Weights of a small image classifier: depths [2, 5, 5], 10900 steps.
Rows from block 7 of a small image classifier, named by matrix and row number. Rows with one number belong to one neuron. Each number is 128 + 32 x the weight over its row's rms, rounded and kept within 0 to 255. All counts start at 0. Numbers have three digits each. After the name is the row's rms in percent of the matrix's.
After each neuron's rows are labels from the 100 images, of 14848, where the neuron reaches its highest value: "lies over" is the class under the peak. Only what is clearly more common there than usual is listed. The data: Sentinel-2 satellite tiles (TerraMesh).
# fc1: MLP up (model.blocks.7.mlp.fc1.weight, 1536x384), inputs 308-383
# fc2: MLP down (model.blocks.7.mlp.fc2.weight, 384x1536, transposed), outputs 308-383

fc1.12 101:066119081222139134134113169137157105140102057135116083094093123148138104139123129191161184118165129127152129101150175120112097119167095092110150099114129159100142108163126138107064108108092157107176216166138165091153046216070127
fc2.12 101:155124120120209120204091152137094176161118129092118100092143177083163118096131121173102182146126180142159124129147120133126138118129097125101143125111140222151097139111155105055121186101116096103107179174156121114100172123092188
lies over: rangeland

fc1.140 104:121110165156100117077169137164124150141111139100157146069120060103115170180109181125124173094169080163104163153084115137121124092114168130067163131064156096085091161145144137070137088117113150166107094101074130124133068146197154
fc2.140 107:159124167176135120152151106100145091144091154162101159129163127115119130092166222130106080095144115115170078105153116101089135153085144146087133089174144101106138110116121143146067123144102086111130174140129180109112141096133119
lies over: built area

fc1.331 094:098114182131127143144120115123159194148048149114135084177134176135138112159181151169149107129170117112085123086155143145089108112066127118073155111166107207060140163096088176037121180146119107074118126107114133205173113197153062
fc2.331 093:137130151138051120118121126092128117086182130143143202104173153149098131122081122163153106098122111136153156095117117186106037168113090102155156097114162038112113051114116114124127093133152166154098117179138151102110082072167073
lies over: trees

fc1.614 104:130167129137122099139149138118148114141072152128182109113110082110125143160074122084073179187187116094138150112121098180105130099149116133148142107153146162082140142192150129131132156138107143066156093144093123149116131112129237
fc2.614 105:173119095182137157116151095118107190144121148149104106151076075125149133121078077151135127110107174131066140155111145135112108064129153122127093132128105114111121155080113117146098116140159139211076124137093161079176146135178166
lies over: rangeland

fc1.537 100:152105108123083141103196096156112130092106078091149130119104064102117094050101166098135137173106174153161128114125185098159104151125138154107080078104057102146032177146112231164191185082129135089149121164184138114136113118119132
fc2.537 103:137148144113090155101099104177113168140095104078090098151146149083119178106185110092109127185131186156255121131107149240131133109204108157143170136093126098094093064143093099144111069160117107096172116140110160176134098124127109
lies over: snow or ice

fc1.107 107:189122081126153063118122104191124123117106138078126123146127144137163082107162170119183159158151181105115065103074111101099086071087089127164174092142153126103119099126115089135120118113188141076150143164190099181183186200084091
fc2.107 103:052152143198087122122052116184109085098156193089145093072113115138154114145116158108130128155150135117092113144114124150099116095146119104124127096108114078132164139115177176190152136146129087094178109152130102148115187108115128
lies over: trees

fc1.164 105:093114178142107133144105138126108084116101056169118144136179127171097132118133123117144170059112112119141095185142150098104131113184104126140138148140133169144092085132116116142120160176091119151146157141169067093141184161122070
fc2.164 103:162125173133091161111128116111111148069111116103164088105133138149160122091108060115196059121135199199166160114130130170115144087140107164164121067130121099134115136124135164153170090087121086113145141102217201124121129145122143
lies over: crops

fc1.646 096:096115108105107091107138116167093100095103219164063098129103125114103097204159078160170130165111181104148042121124154146160072145120138126202097119051176106177139137123139117145113103114103146229078188086108122101144119121085088
fc2.646 099:155062110194201127140165113074118159154124138141092153044088155127142113103141125096153137139174128147100176130113142107149135084158174132103159132114041120178099152181132128168100172140187134055097162106167139119109146102170078
lies over: trees

fc1.640 101:140118108135135172138135130124088131142124123163158167022159140149113139156147053179167146103069135146077161121117117176107144099100170150089121133119138126147133201162165120140134154113122012156125147095105118178167121140042126
fc2.640 107:119143138137134124113084122112079132077131150134126129076134100091109168112156093136097106178095132070142098088146088150178155100108155130138097118072106121130137162157117162087163092100147129157159124112123156161100122093125039
lies over: bare ground

fc1.246 096:142138169159042101105154144139149111135148144079067122130160152136190138159107118133086148164158159120119142164154141110130153142159194140136122153096146080092114120153112134085114123137191188135168115066072130143107174132108081
fc2.246 091:142154167175123139158151112097117138155133145109078089124135147084113123128137091124137090122071132149094120130120200119112102202161108111115114128137191101130135073089124126115131205115118139124130175146116198138099122172136152
lies over: water

fc1.213 101:156096101150116076123131146141193121106136111134108147095131170093184142207112147109166118114087147117167117087099114124123067182093134082091063208065147058136075174116083134108113165138123129093137138112099114134095124114180132
fc2.213 107:137104101104104114093151131127168130113107102116126146133110089116112152129167147081138121117141168122109113119174129191146116105115089139167177170182111141097142123146148125108098116111128149145027112143071178137171070157152108
lies over: water

fc1.629 097:167091105124097121128141132179159133145161152130119087145153118115118080133156144153115153146163097093119132090104117208144111143097101107137078143145142102094088085112105097043135122112139110130108056190087108121169082101111170
fc2.629 095:118149185135132147199116157092173161174093078123132156163162181151127103179152100166115168145155156064128177151138105115186132171150032095148099199155152168156173101174133131065164152170128120129163102186153108089128186138150155
lies over: bare ground

fc1.0 095:112131154122100193138123125106149154105165119167114116201101136175123106112108099177129119128142151136134148147118128117180175120108083087147139123105088088154077111102174184122175174118102081199097125122107107141120066139086109
fc2.0 089:175104139093072128156141109136168164188138183159157153151168077123096137130079181042155091133131092116141164164136195118145135199116112103163117145160132160102063131175103123132186097165116164103115095114108189106137109130105059
lies over: water

fc1.90 102:174134088172159081155150150097106094198082096134142072194076130151068123123097154159139103154116125168081114142117112126142098153111117178085137118092142161070117132132154102065108142156103159146131104162142111162109141142158195
fc2.90 105:147166146142073106155109124132088108116142089159128139114174129152150136105084151175121120143153053056159110151106156137138129179138135145138163121143084183113148136096131101147123116101147172078122135148172075101085154153152094
lies over: built area

fc1.763 103:138119117120104063093163145108111174167105057171129127200081148111110118102126139139120120120092143174093139105095129130053101138098129205102146134170138128149100122114106141132118142087051066139051099116116137204181101141148106
fc2.763 099:106198190120124143054122096145066219119112138160138123165123125124145073110144137122185100186126121230157127093084115145149116143168170133126135109106109100059125152128085152109156049131127171045200088136162160133116148110150122
lies over: snow or ice; water

fc1.468 100:131157115140120107078179112142196091132152181154152189092117143168132146166150091186111204087044122113159153136098073079108111120085080140131067116188071115130099130137069155121106130104177132165114104104175105123116135133103093
fc2.468 096:125109125170103141123092139151135163130094192158103148123130158136133052142105170136173112135165108133178103112118038121186113137058141092111113082103087127133139148162136103115129099103129137121097110143152088112166172126103087
lies over: clouds

fc1.110 100:133046130104179133158105072136150125123145117118114123093088102093161151161165152086129140093138109139156178141172083114119079128157110143163121133102160122091157134130122192144096142133116114116130122191090108126135149163126093
fc2.110 104:162147049117126112064092138155143141063116163158121087090133138158152162126162140103130137146125101103128135179154161168145132108148183147176130124126132114159240123067116170070117100176112105191159113132080166150154136122177153
lies over: bare ground

fc1.88 095:181169145205089071113082137166175183144149103116127115113082077107155103153129130174062174151136117119182077137142121069108145090126098179139107172137070112104183128147112070116187139079131165137128122154088147096101149133148085
fc2.88 099:141153186207156156147147189130160149147087156147161154125155146094131171152076111081113131140112156074107147129124167126086131148109074135096121196189170139179149132075121145115129174146127081146202123067100172107177092118131161
lies over: snow or ice

fc1.701 105:154130132087136152167195129121175124093120179147165159145153164161141229144154133123128159118095195183140108144104095145176137021137115133176107142138156137156112108126125159159080070120185129134150099110109154137135079115138109
fc2.701 105:039125133099121104094140153118199149176155109059119099103095120066096140178177086177181049135132189096118099123140105148092107077122216090123109105120138171105095117175072110125122123105109080154135206053151102086123164130125060
lies over: trees

fc1.111 092:123126120140104128128136124151131111134079178110101101105197130095148124148136151098107115133089165141192086148137088091187160101095140095128187086103156135151088169152147129124058112153124220139193149124123142159111123117143141
fc2.111 091:120142121097131142121143152144156142098102107122121023157106131113123169162109111159112137162173174084161171134091150122101166111155126100149115134144110113091065150090137120092040121133129128129119133082122106170083056144092138
lies over: trees

fc1.113 091:148125157099142153155149133124103109120112090122162144148126033119139153105144177142141134090180130083163171148101106131096123125094229171160145160105070151136109076149165119137172173079071117152149134101180117147113140087141094
fc2.113 102:102138126113232171169182090151116194127155161137114146145107060173114154123159135103134147099104121123106164107096162108126152155075149073128118168194107108079113143159129062101054069055158172122181097099145164137162160115137148
lies over: clouds

fc1.677 099:133122092090150114152101128207142124115144159105172136115138141144165173167177168159095154138081114157138063086127087096166158074108080154175133098130128122124078132129123087097115133123117138158061161092101089113124133144112088
fc2.677 100:133147095166157140095142149125119147118123110169131153164101149129116124138160137113144132127152145108116108189188139117116158065109133130107100125167120111127128153230087100169051158138166103131072146150081107135175162126115096
lies over: rangeland

fc1.512 094:123121080094172154101191179157098088142025109095108040153159078130136155066157106149112107168135170113129110185166160156170092137115079085110127128069134153113119127192140147144134124138133149140168118122087125137124118099136150
fc2.512 097:158115131145171108153096158118091150124154087156098172122115076200173129104164167094128119094148130092112132137126126093091101131177160229112159081118062095196173086081134084163170177106142119139182151115133139137110151171146155
lies over: built area

fc1.109 098:112178155094116145146144154162158154140130134105154135116108065074147137165140146103108151084156099108227135075141169032124110117133157162145072145071083133145091148079122127101107157094105157119086085113162152115098109096161092
fc2.109 095:157110186138164120118136138115147111156125144164109153107127120187103101129129136112153094103130173102128151128174144173163116160059126113122102126157123131104123114119163115167099061110160116144107126091141117065133112143157098
lies over: clouds

fc1.20 096:123119143133155108151156207130191161128106104110137088134059078075105184134185164148142149148088111097125121117182110095087094142140147093095108154108126118061128155119139123154107083043111095130145176104174164120100116110174082
fc2.20 092:121127148095161103140110121088151096141110131184117196175116095206107160135098124175122106145168089162114103100128172099110080135108161145137094095120078136085179069123097148096090093145119170240114160187153134086093125123131154
lies over: built area

fc1.180 102:135090117126132135100099131091135166132142107173104122130092061111148106083142191172107135112146120161079120178125138124164141118055147129098114163137117127157124085152202089153094124071123090116156080112187139156134065107136112
fc2.180 098:094113175096132148222145079197149104149156083154172108140186125117066117154121133094146082150135123133062136146159125109123109125085151122116157137134203146091129146119162152187155126107126169139151158185106174085068103099119134
lies over: clouds

fc1.698 104:071132107070101149120059120127142115101179126114174116240121152094116111124159095199162131147094171175150114152150111144133134087157132148124170123119118132113178211089097129178154119165167084151113112115119075117120102141100104
fc2.698 096:158115184094088094127131104142115255144122148116094104146048121120100134097141135159085151153107099131085176126094139119137178174071135091091109172078158195183133091156109058179089102114151134183161194127139199130146127060168081
lies over: built area

fc1.732 098:103040124119172151145049237116166103162124083111157155140120118139155146114102100098140157105170128175080153125132097169064110148148143150094148124100121115107080100098149134113118092145204155127102139134123110170117130147190117
fc2.732 103:126167108107145117153129146122097111208143103145120138136136118162106087141127109106062112124125137120158048130106144124133082090145164166125111142126089103119124144189086128084194208119127141178140156133164126144137113143116120
lies over: snow or ice

fc1.138 107:109116121136136094138177107091102107142114164111121138114113200109096132056130118105102148158114042127126143123160144115108123138144116148138120117137109155117137110163153187140153206114136159092136117115094131133131206072126142
fc2.138 105:110107132166133106083112109189055138117147075115181079135141119087108084124175105148080152081119109083108192147155107091150145121116126095171120177105105151089127150087151068090146197134128161132118096096138140102131132112129179
lies over: bare ground

fc1.541 104:105134148132145106147137113072100128135067119061174122118192088123117168133103112089142144094126169102151109100133085123140125180086140135112160128132179162052136132174111112099126157100130157109136123125208139101119175138099152
fc2.541 097:099134187158148141127099165071138082094195232076071099200122126153135140130131165101100169144129165128185121114132196152199110133142180127133132141140117139079124123058152125135117170148127079165118078144086166078165134180155147
lies over: crops; water

fc1.279 099:109142187126081138147105156126108131100081135082127108153146181140147159178114119197152162134120123149109112100086148134190099162092155099139099093163166147120114178103093130115101162178130115125118158104114098138162140127159105
fc2.279 090:120093085104129144094122154108081082122098120163105143228122176103110146137098136151145089088166159091222167123087104150131100187134181167135103169091109091054079147134139116169106167151140091146105074128133031125151152112122121
lies over: trees; water

fc1.475 098:152128117072133093159171077158134185098130151141095141160157023137119087124130131082094152188126112142158089163165150146126156101164150170136116127158082142122134070162192186111152090137103127182167135133195147121099149100143101
fc2.475 101:186111138106156132078162170172136133162182124120129150144134054102101112117141106118125084174181136117153149148133106127080154218112137162153124091119098166164128178143111117144114127119145121125164138095193190110154129100143152
lies over: clouds; snow or ice