config.yaml
depths: [2, 5, 5]
label_smoothing: 0.1
adamw_weight_decay_other_params: 0.01
Rows from block 7 of a small image classifier, named by matrix and row number. Rows with one number belong to one neuron. Each number is 128 + 32 x the weight over its row's rms, rounded and kept within 0 to 255. All counts start at 0.
After each neuron's rows are labels from the 100 images, of 14848, where the neuron reaches its highest value: "lies over" is the class under the peak; "responds to" is what is common among them. Only what is clearly more common there than usual is listed. The data: Sentinel-2 satellite tiles (TerraMesh). In brackets: how many of the 100.
# fc1: MLP up (model.blocks.7.mlp.fc1.weight, 1536x384), inputs 308-383
# fc2: MLP down (model.blocks.7.mlp.fc2.weight, 384x1536, transposed), outputs 308-383

fc1.610 [103 146 168 181 124 119 169 163 122  80 115  88  94 130 140  98 119 115 120 102  22  95 119 120 151 102 166  78 118  94 177 137 113 143 134 116  98 125 150 102 169  92 152 140  83  60 146  68 112  26 153 175  60 161 143 165 146  59  80 139 165 144  97 116 111 156  70 109 134 114 166  96 187  69  91 208]
fc2.610 [142  97 174 114 164 110 128  90 182 165 149 169 193 202 113 126 139  79 104 111 164 117 141 141 167 145 105  72 111  95 137  94 114 128 188 136 156 171 139 120 146 162 187  79 126 138 142 147 187 107 114 139 183 135 130 118 104  42 157 188 239  78 142 146 129 132 105 121 163 133  89 129 139 163 124 154]
lies over: water (51)
responds to: water (74); main land cover: water (37); flooded vegetation (32)

fc1.595 [159 114 125 121 134 124 145 111 130 161 143 158  81 183 113 170  79 149 176 180  94 178 111 128 175 106 115 161 177 124 128 155  74 136 147 120 134 138 128 183  60 106 134 144 123 126 156  86 136  68 174 140  86 102 128 144 146  79 180 107 146 119 156 119 134 163  86 143 163 105 121  98 147 201  81 112]
fc2.595 [152 150 148 139 163 160 118 157 134 235 170 145 140 107 164 166 131 132  88 165 141 162 120  98 169  99  98 105  87  88 123 114 120  41 106 111 134 139 152 132 142 119 145  89 100 115 124 169 198 178 147 137 109 126 104  77 165 124 190 134 172 153 114 103 120  49 169  85 145  79  60  90 106 130 166 175]
lies over: water (51)
responds to: main land cover: water (50)

fc1.312 [ 84 182 142 146  88 113 146  90 149 132 192 119 102 133 148 129 123  68 112 214 143 115 170 129 102 156 151 138 141 112 126 171 158 169 124 119 143 131 190 140 180 136 137 165 150  98  98 172 174  84 152  94 121 124 116 131 157 163 120  80  92 177  98 174 148 129 124  59 140  90 101  89 133 136 209 108]
fc2.312 [132 147 109 186  90 189 149 156 101 208 157 127  62 162  96 119 126 165 151 135 139 113 160 160 117 128 136 123 170 137 104 157 139 138  88 142 119 116 101  95 123  70 142 209 146 111 116 142 181 170 172 213 100 137 136  48 133 119 150 164 103 101 108 148 182 155 128 108 191 124 156 141 160 172 114 177]
lies over: trees (43); water (37)
responds to: water (67); main land cover: trees (50); clouds (39); flooded vegetation (26)

fc1.464 [ 87 124 128 137 150 130 192 189 138 188 123 189 144 169 123 123 162 129 109  70  87 122 126 108 105 108 151 179 132 126 192 109 181 106 135 131 135  98 107 206 120 130 131 151  89 122 124 148 109 134 132  73 143 173  85 104 120  61 127 164 158 128 170 104  82 148 108  84  60 144 160 122  82 140 176  96]
fc2.464 [150 150 132 137 162 104 118 135  78 123 167 123 196  68 137 107 131 128 133 182 107 114  43 137 157 132 104 130 100 151 132 108 154 143 122 100  98  93  97 171 150 119 153 156 139 167 149 135 171 118 100 125 128  66 161 117 171 103 172 199 110 113 138 168  92  61 172 180  85  86 142 143 129 131  97 103]
lies over: snow or ice (40); water (32)
responds to: snow or ice (46); main land cover: snow or ice (42)

fc1.75 [174 176 179 116 106 112 123 148 105 108 128 143  85 140 131 101 104 155 188 136 208  94  57 150 105  85 106 126 112 163 134 136 133 153 113 112 119 144  77 174 123 107 122 147  73  47 125 126  97  93 138  93 171 125 245 156 162 100 159 158  89 153 125 119 130 156 135 189 123 143  91 242 123 201 120  79]
fc2.75 [110  91 114 151 167 137 175 132 141 109 160 145 131 121  76 182 121 119 140 112 136  98 129 116 161 107  69 125 174 135 129 110 185 166 101 229 131 106 150 201 111 150 199  53 151 121 148 106 173 149 152  54 108 197 142  99 161 175  90 107 153 108  92 153  92 105 192  61 116 131 150 194 175  61 139  96]
lies over: snow or ice (51)
responds to: snow or ice (75); main land cover: snow or ice (65)

fc1.268 [140 102 122 102 146 123 164 144 146 109 127 100 219 132  78 109 106 120 135  91 140 121   0 117  72  81  94 128 107  88 114 143 139 114 105 157 137  64 133 123  63 102 142  88  64 130 130 106  76 138 115 200 121  81 119  76  64 179 156 132 134  95  67  99  59  64 128 149 105 149 157 174  91 157 111 116]
fc2.268 [189 154 145 118  71 126 146 104 102 132 101 157 164 162 143 155 109 157 137 147 157 111 126 136 142 140  97  89 198 111 154  83 170 187 135 152  97 122 138 151 119 131  95 173 126 107  91 111 176 138 103  81  72 128 150 186 108 110 129 179  63 146 107 162 102 118 117 234 171 130 133  49 188 145 140 129]
lies over: snow or ice (39); water (29)
responds to: snow or ice (62); main land cover: snow or ice (48)

fc1.16 [117 111 146 189  89  55 139 168 139 113 183 194 158 130  78 104  92 121 130 126 114 100 128 161 118 138 125 103 127 110 132  85 150  66  96  74 111  69 144 127 159  97 106 104 150 203  97 123  98  74 136 112 114 142 107 131 102 171 122 170 185 141 183 115 148 160  96 201 153 108 138 172 195  40  96 132]
fc2.16 [169 173 125 106 101 147 114 105 151 126  95 115 107  87  89 116 167 106  92 156 157  74 123 174 134  65 131 158 145 117 151 140 132 116 148 127 147  90 135 135 119 126 182 155  87 139 132 151 126 117 166 141  96 155 121  69  74 118 129 101 142 116 130 151  99 131 121  99  94 162 126 111  83 198 138  79]
lies over: snow or ice (42)
responds to: snow or ice (46); main land cover: snow or ice (43)

fc1.307 [188 140 117  98  92  91 115  98 152 177 129  98 131 207 140 163  69 118 112  96 116 111 161 127 171 152 101 167 137 111 141 100 103 118 131  99 183 117  91 104 163  88  70 102  74 117 134 126 124  92  93 150 103 115 122 172 105 159  37 137 147  80 136  88 138 183  94 154 116 140 117  89 132  95 107 165]
fc2.307 [124 141 207 129 154 135 140 170 157 123 169 192 120  79  66 118 171  59  75 174 183 132 105  91 143  61  88 116 122 134 140 151 145 114  80 152 157 129 136 118 121 113 125 133 133 101 139 146 154 166 228 149  65 179 170  49 186 103  57 204 103 101 138 187  84 170 122 143 148 207 166 124 121 152 145 141]
lies over: snow or ice (70)
responds to: snow or ice (71); main land cover: snow or ice (70)