{"arch": "convnext_v2", "model": "image classifier", "dataset": "Sentinel-2 satellite tiles (TerraMesh)", "train_examples": 72500, "image_size": 32, "crop_scale_min": 0.5, "horizontal_flip": true, "rotation_deg": 10, "targets": ["main land cover"], "num_classes": 9, "isotropic": false, "norm": "rmsnorm", "activation": "quick_gelu", "mlp_ratio": 4, "layer_scale_init": 0.01, "inner_norm": false, "patch_size": [2, 2], "depths": [2, 5, 5], "widths": [96, 192, 384], "kernel_size": 3, "label_smoothing": 0.1, "loss": "cross_entropy", "init": "torch_default", "residual_init": "none", "optimizer": "soap", "beta2": 0.95, "lr": 0.002, "beta1": 0.9, "shampoo_beta": 0.95, "eps": 1e-08, "precondition_frequency": 10, "max_precond_dim": 1024, "one_sided": false, "adamw_lr_other_params": 0.0022, "grad_clip": 3.0, "steps": 10900, "batch_size": 384, "epochs": 57.7, "lr_schedule": "linear", "final_lr_fraction": 0, "warmup_steps": 540, "weight_decay": 0.2, "adamw_weight_decay_other_params": 0.01}
Rows from block 7 of a small image classifier, named by matrix and row number. Rows with one number belong to one neuron. Each number is 500 + 40 x the weight over its row's rms, rounded and kept within 0 to 999. All counts start at 0. Numbers have three digits each. After the name is the row's rms in percent of the matrix's.
After each neuron's rows are labels from the 100 images, of 14848, where the neuron reaches its highest value: "responds to" is what is common among them; "lies over" is the class under the peak. Only what is clearly more common there than usual is listed. The data: Sentinel-2 satellite tiles (TerraMesh). In brackets: how many of the 100.
# fc1: MLP up (model.blocks.7.mlp.fc1.weight, 1536x384), inputs 0-76
# fc2: MLP down (model.blocks.7.mlp.fc2.weight, 384x1536, transposed), outputs 0-76

fc1.401 098:455504533474509443531483483490460480510504504456529487434548439567521497482481430519517477506470472534481511411520489502513565479524478532532554498513511504489518459556484480477504526437516508461515441540455446517532494507526549487
fc2.401 097:565480543491528435515540494558510511470478459591473547532567507544490512526540484512448504577578546501442447493483415526542478507503466467487493431518464488516513586488464576568562512567509486483554495510515512482494504483520426553
responds to: crops (69); main land cover: crops (49)
lies over: crops (43)

fc1.291 101:523518533518485523602477464497529550481505474555477474465480541564563451609465514533486486600485516524498515546514508490449399497532533506496545527427571492562537488523548472498467476454540532495550501454494517463486474468461486467
fc2.291 097:560461647557514427483531472501491542463565501573531465494442529500533538528533494472536451568512477485506501561544400464463562466503486503450427409460489504542442475491509545556557508507496456474436532473560477513517462534498527457
responds to: water (65); main land cover: water (42)
lies over: water (36)

fc1.596 106:561525508549508526438441540494539456436512477562531468483482501449487506504485419466482477397586494503470429501482470541491499440519521487501451520562534515529552530496507472520507433519547449563443557520445407513507460500419555500
fc2.596 104:571478534449462573506462510471445546538520502456609488506509520507483552483413454563529526459522537475495472455482533461557529581468532450473508488510536529426536509465491452490499480514480593505491524501459538453527556567463515519
responds to: clouds (40)
lies over: water (35)

fc1.344 100:521488478530476553441582514480572507492481511376468594504533478515498588492552527543552493560488445494436492551394542457501464505487422500430508495570460523502565485513437467495532514471520489543445479492496484520552556582559453479
fc2.344 099:484515489495492462553549442478497542471453572508492437477526522522463513539479469475483553571487526440507496428527518490505449483521482423447548433509500474413455498437564505495505542510512525496485510481482460473466516448457570500
responds to: snow or ice (51); main land cover: snow or ice (44)
lies over: snow or ice (44)

fc1.375 100:504516584464497452492513499420499512542565528523494449519494534449512485509431544482481505424499499379497556534549483457467506534475478475514548512502451513440465512542538458532483511587524526446477451444484502381426494525489519497
fc2.375 102:523421494427498559470454469478571474486540537481521478494476543548567527495462520509472550480443541515531477533482528550459516451432466483447539505492479468531473513471523537433480470410534533460555490468511508491524467586432486486
responds to: crops (65)
lies over: trees (52)

fc1.585 094:589487503484467499515533498449512496449506531476458522483466454528453554449510471520524484461507507581529548526520501527486472508516499526534482501550393475508499472539581450463485552463504442521533412453498572475493540449353474498
fc2.585 100:545510496466537496504536513493546567519481530520476561406421541437460588525515440502480497512429532492547554439508460509469552412496530535519537506506457500514419463507456505546527509476506482497485531512485555546525486519543490520
responds to: clouds (57)
lies over: water (30)

fc1.210 094:472504497557458451480529454548477521505418503420493484538526537502530410511549485523554516548446512468573552447435516540501491547497486482515552550487467453502544603447479497543546532513477504517567410515472542468492436529469563486
fc2.210 104:489542538447507507531478491492524512532486483501498468489504521542428477541497451573449443511515473475451518509528504479522501534558470473480523451440493456480453475462525551482449521495489507558478535480469502465508474461516509435
responds to: water (66); main land cover: water (34)
lies over: water (47)

fc1.174 097:455529526493503506482470461496500495490490468502501508523464555468536555473463471412527439434544550448439417513501572552512503498472538486479462552506455493550568508465565538527497457493514548473477492504577470540493520535511524490
fc2.174 087:574577504521478593505508537409437483567468474437466525481442487521503527480518496658504525494506516512500521463396446497552539503511503489490548468534437463450473494537544464389496446464493567466432456527482502486502531576498509506
responds to: clouds (80); main land cover: trees (53)
lies over: trees (55)

fc1.285 103:520461585476520528509500487416524482555500467458533439455494553466484394535560536492456535480589539466473531563545493506530542460525518530466511474488432477593425515571439472517505495515508545464562490506473474476433502504493439477
fc2.285 100:479540419491475467473531498506520500550504547524486505476484417491537432514543458531464452448477567540544436488494495573542490432495512501426485499530543510470496533489570507526482478487514515475495432476491459508495433593479566488
responds to: snow or ice (50); main land cover: snow or ice (42)
lies over: snow or ice (40)

fc1.61 099:496498563475507446486485523395472482519511488520483559444498468492436471469499447461510442495517482498472526517400546411413490495522516542520520470458478550505527463531478424460548495510548541461508493525533494478489474567437445490
fc2.61 093:478533560527533529424493507536522552511503485517523485533515516501480483602564503446532484527507560544524536463520460533490485513523456516457503471526480467509484471513500519566526465479506438400510504490430528464459431527493519470
responds to: main land cover: water (32)
lies over: water (33)

fc1.169 092:503489548600475485449520521544513450509544512512505469451514591443521523495493536498474435453433470544384492496454445532512530483518505495527533463559576471507533468531439506444489500506504546463510466544563539581526525479501513454
fc2.169 096:466540455506506565442498526457512526530472472488544446494556477490525456523514506469493503528519510443496520521510413581499501497467514498459470559472483457568521442524455484565563485485512467438484499478519504486501483481469543496
responds to: main land cover: water (37)
lies over: water (42)

fc1.764 103:467529555470538492434440545517442504473518524526491443511452484556533482509570506445616439542468565584521460495585462521531483479476534465511504489517519497487512447540549562411584495537560482551545512502466536561458552496466460568
fc2.764 108:593481529509520500462492499467477493460545518463448586483537451524520478500528517488507498425366425443469511428587404518537476490491529415440486503489508486474468467481592483523483448435538550515542513452511505524554478538461511470
responds to: clouds (42)
lies over: clouds (28)

fc1.113 091:539576524460421505483508482439502462491494585449509425473480438498547520449438461544522547575466402565481575513498494530455496544516499602487479531500461472508520570522523468514513506468525509528520403489519558495453534503438487433
fc2.113 102:527529555410514453514413513481547557451423486476527540429468444498537586511528423528517432469468427521572518464514443548540475465524472531540517574535481478533550561463479538571562521519513494540470459478532558547548438473455489460
responds to: clouds (59)
lies over: clouds (39)

fc1.198 099:462522465517410508422540515513536518546554472546488443499537524427496484524499553445572506502458468474526495535476543514457467445569522502413505517498442521554480566489561491436501467579522506532477519519551540472536510470470487484
fc2.198 102:502544543459592433477497479501463418480536514504505501466507479476502478483458533524517505537469526559447451498460513503523510480529514495485475438472612521502517561531545619488508470418528512468505536506506502514569558429558476480
responds to: water (86); main land cover: water (51); flooded vegetation (31)
lies over: water (77)

fc1.735 097:509445433558480557537559531460480523547485479511492534534557506486495509469433514524474454506484473480484478543510495472521517531554518441514459496569474495502540462468456544423523484454493550506444435522509505495520532511486460524
fc2.735 097:488500488491501476508627478527590571528548497494492528499529513423461528480508435476481524468541508485556523497496440460458496495478530508515514425424504474551498457439495516577579529533492536427483431442496563479522439520480502540
responds to: main land cover: water (33)
lies over: water (34)

fc1.542 102:556540523544530493588479481483506514445508552491546515512469501512496462492520432538573465523521524526509501538535551449486464500493461511504479534521541471477459575581573523504560531459485498451455499498473471484463454499491509525
fc2.542 094:514464464495523599551506523493493488569450483460535476452455439550414521529548535477460491534410504516505513568468444496464526496513565515552573544430453529553496489526507533580539516508495449476482497544596544496490527468520506468
responds to: main land cover: water (30)
lies over: water (38)

fc1.707 098:497486447501525513499509492499441555515540498513513529495509526489515452506483528476434485483545549503451519475487486534512508515495509400509521518431532491524524553429495482619485436479488519509445567524547498529450504511550491493
fc2.707 100:532465436539502549563587504532497531519471526463428513536616467547453446495489504512490548555518527512518579446497457488459507484385453481507512573505405501515481512493479504491535492465493465538485468502526466528494545542520484464
responds to: crops (65); main land cover: crops (46)
lies over: crops (41)

fc1.268 100:545567534536501539503514498522469511571484532438470556527547482514480537459473546530538476554451543501549540479470475457544491495473486484439443390469536461489495543475512462554460529526524450506531493555527485458490509543460431465
fc2.268 101:483447488484432473457473472466456576491455446473472486509459546524568529490456457511516461528487567485547445399472520491474498521522471545489544492508571483501395493493527502529541510524507542492502481461417490499456482526434503521
responds to: snow or ice (62); main land cover: snow or ice (48)
lies over: snow or ice (39); water (29)

fc1.683 104:477444472553500535526596537560554447449492446506474484496511444501486496461492415505462478507472548448505516523437512429469529495454473493519508464504475544587438538437502603472485414461523466499531477452504501521502461537509415528
fc2.683 102:518395506512465484500473447515420500542529492540434485524525537486496481485489387499480501508511499415471514464562477496523505479522460532438501517501523588488525518476488436476517495472487438511461538485542536492506526564545549446
responds to: snow or ice (45); main land cover: snow or ice (40)
lies over: snow or ice (39)

fc1.471 097:461489505494458485439477435474488526547491495501547549483510472479467501512509599535393472444523455425540559470490542497510529489497540535473565524565542425587480485557454501519524525539482497507525393536487527514506556508496507446
fc2.471 090:473497477484494538470485475529487601559441495495463497495523458542527544586445463519408486439422434486503473526521426535505489524401547451508491480501475593592527524472495478477520491467554526480552448448476522489496455501454585446
responds to: main land cover: water (30)
lies over: water (37)

fc1.126 100:481456415455491489458486489598533490523541492488490465497492512499569463533505443475566465492536436501540494436508555497477513544517503507534489461459538426474495502466457506421659534514491522499498486514496517512475494493500504570
fc2.126 099:549559450432558465540446512518491496493512479492473528483486427545515559496476541581481459468498426449443493594495424538487407492509518463475492551508532377500505518482530543461448487437493513548417487506441461502470442565486668471
responds to: main land cover: water (35)
lies over: water (43)

fc1.179 097:473510437555514537539557484501444457472462531509444432498540508491519445478508438511473486523554499528569496484519558545523487534527539503483462524564587553544603461521546515523420503440475492475496457583525483483571527561470463541
fc2.179 103:474522487530505566568495519597517547542510437578505466465478509405521487532551475464442471531442473456487586559576483487449526533568530495455553503475456534561443498520528562543576494490601477506460540498484493467499483527458492541
responds to: water (67); bare ground (49); main land cover: water (38)
lies over: water (39)

fc1.297 105:490415507515453482494437501432454524449468441444514547448505541484432572440458478524508508451543530510456470521461484575470496460524528507511422536573517449450488518474571495556516536517500441499525544501523571502494505559444441494
fc2.297 102:503476472548555425482471444480501466448493490472472462524537481542491476484526520486461545459499489451413527470545490477444446464504559573524570519530565421473541466514431532479433488506464530441532583493546464542528561551504449458
responds to: clouds (37)
lies over: trees (41)

fc1.579 103:618527460481442499490453447480464499487502516478472451420528463447475477504550522456569454549469531475473433518467526464527497495455536440501482489451570491553480477466539497507457570509478465493472519527545501567450547440503447537
fc2.579 102:451400480487437526502519473506495584458553535520507551517531550510460518467510489547522506382581439501481461469460492431489447533507441494517506512502498507519597546499423405508500480550412630468493408466528621553534494503595547524
responds to: main land cover: water (39)
lies over: water (41)

fc1.265 096:515503553500523479488472521471519541581481520406439538493495548573473422490529522505484486432563435464540460562424559491535479522455520565545456539460532471526485509574459576523462499441519491466468473498569367465529472582455494607
fc2.265 099:526451503472482535528541480544542573461508513432498514498538508512526543511499540495444440445511503506450566543442535524504567465539516522480568438461526422591431496536443518501492495555519500426501499498514453485448566543512578453
responds to: snow or ice (68); main land cover: snow or ice (61)
lies over: snow or ice (46)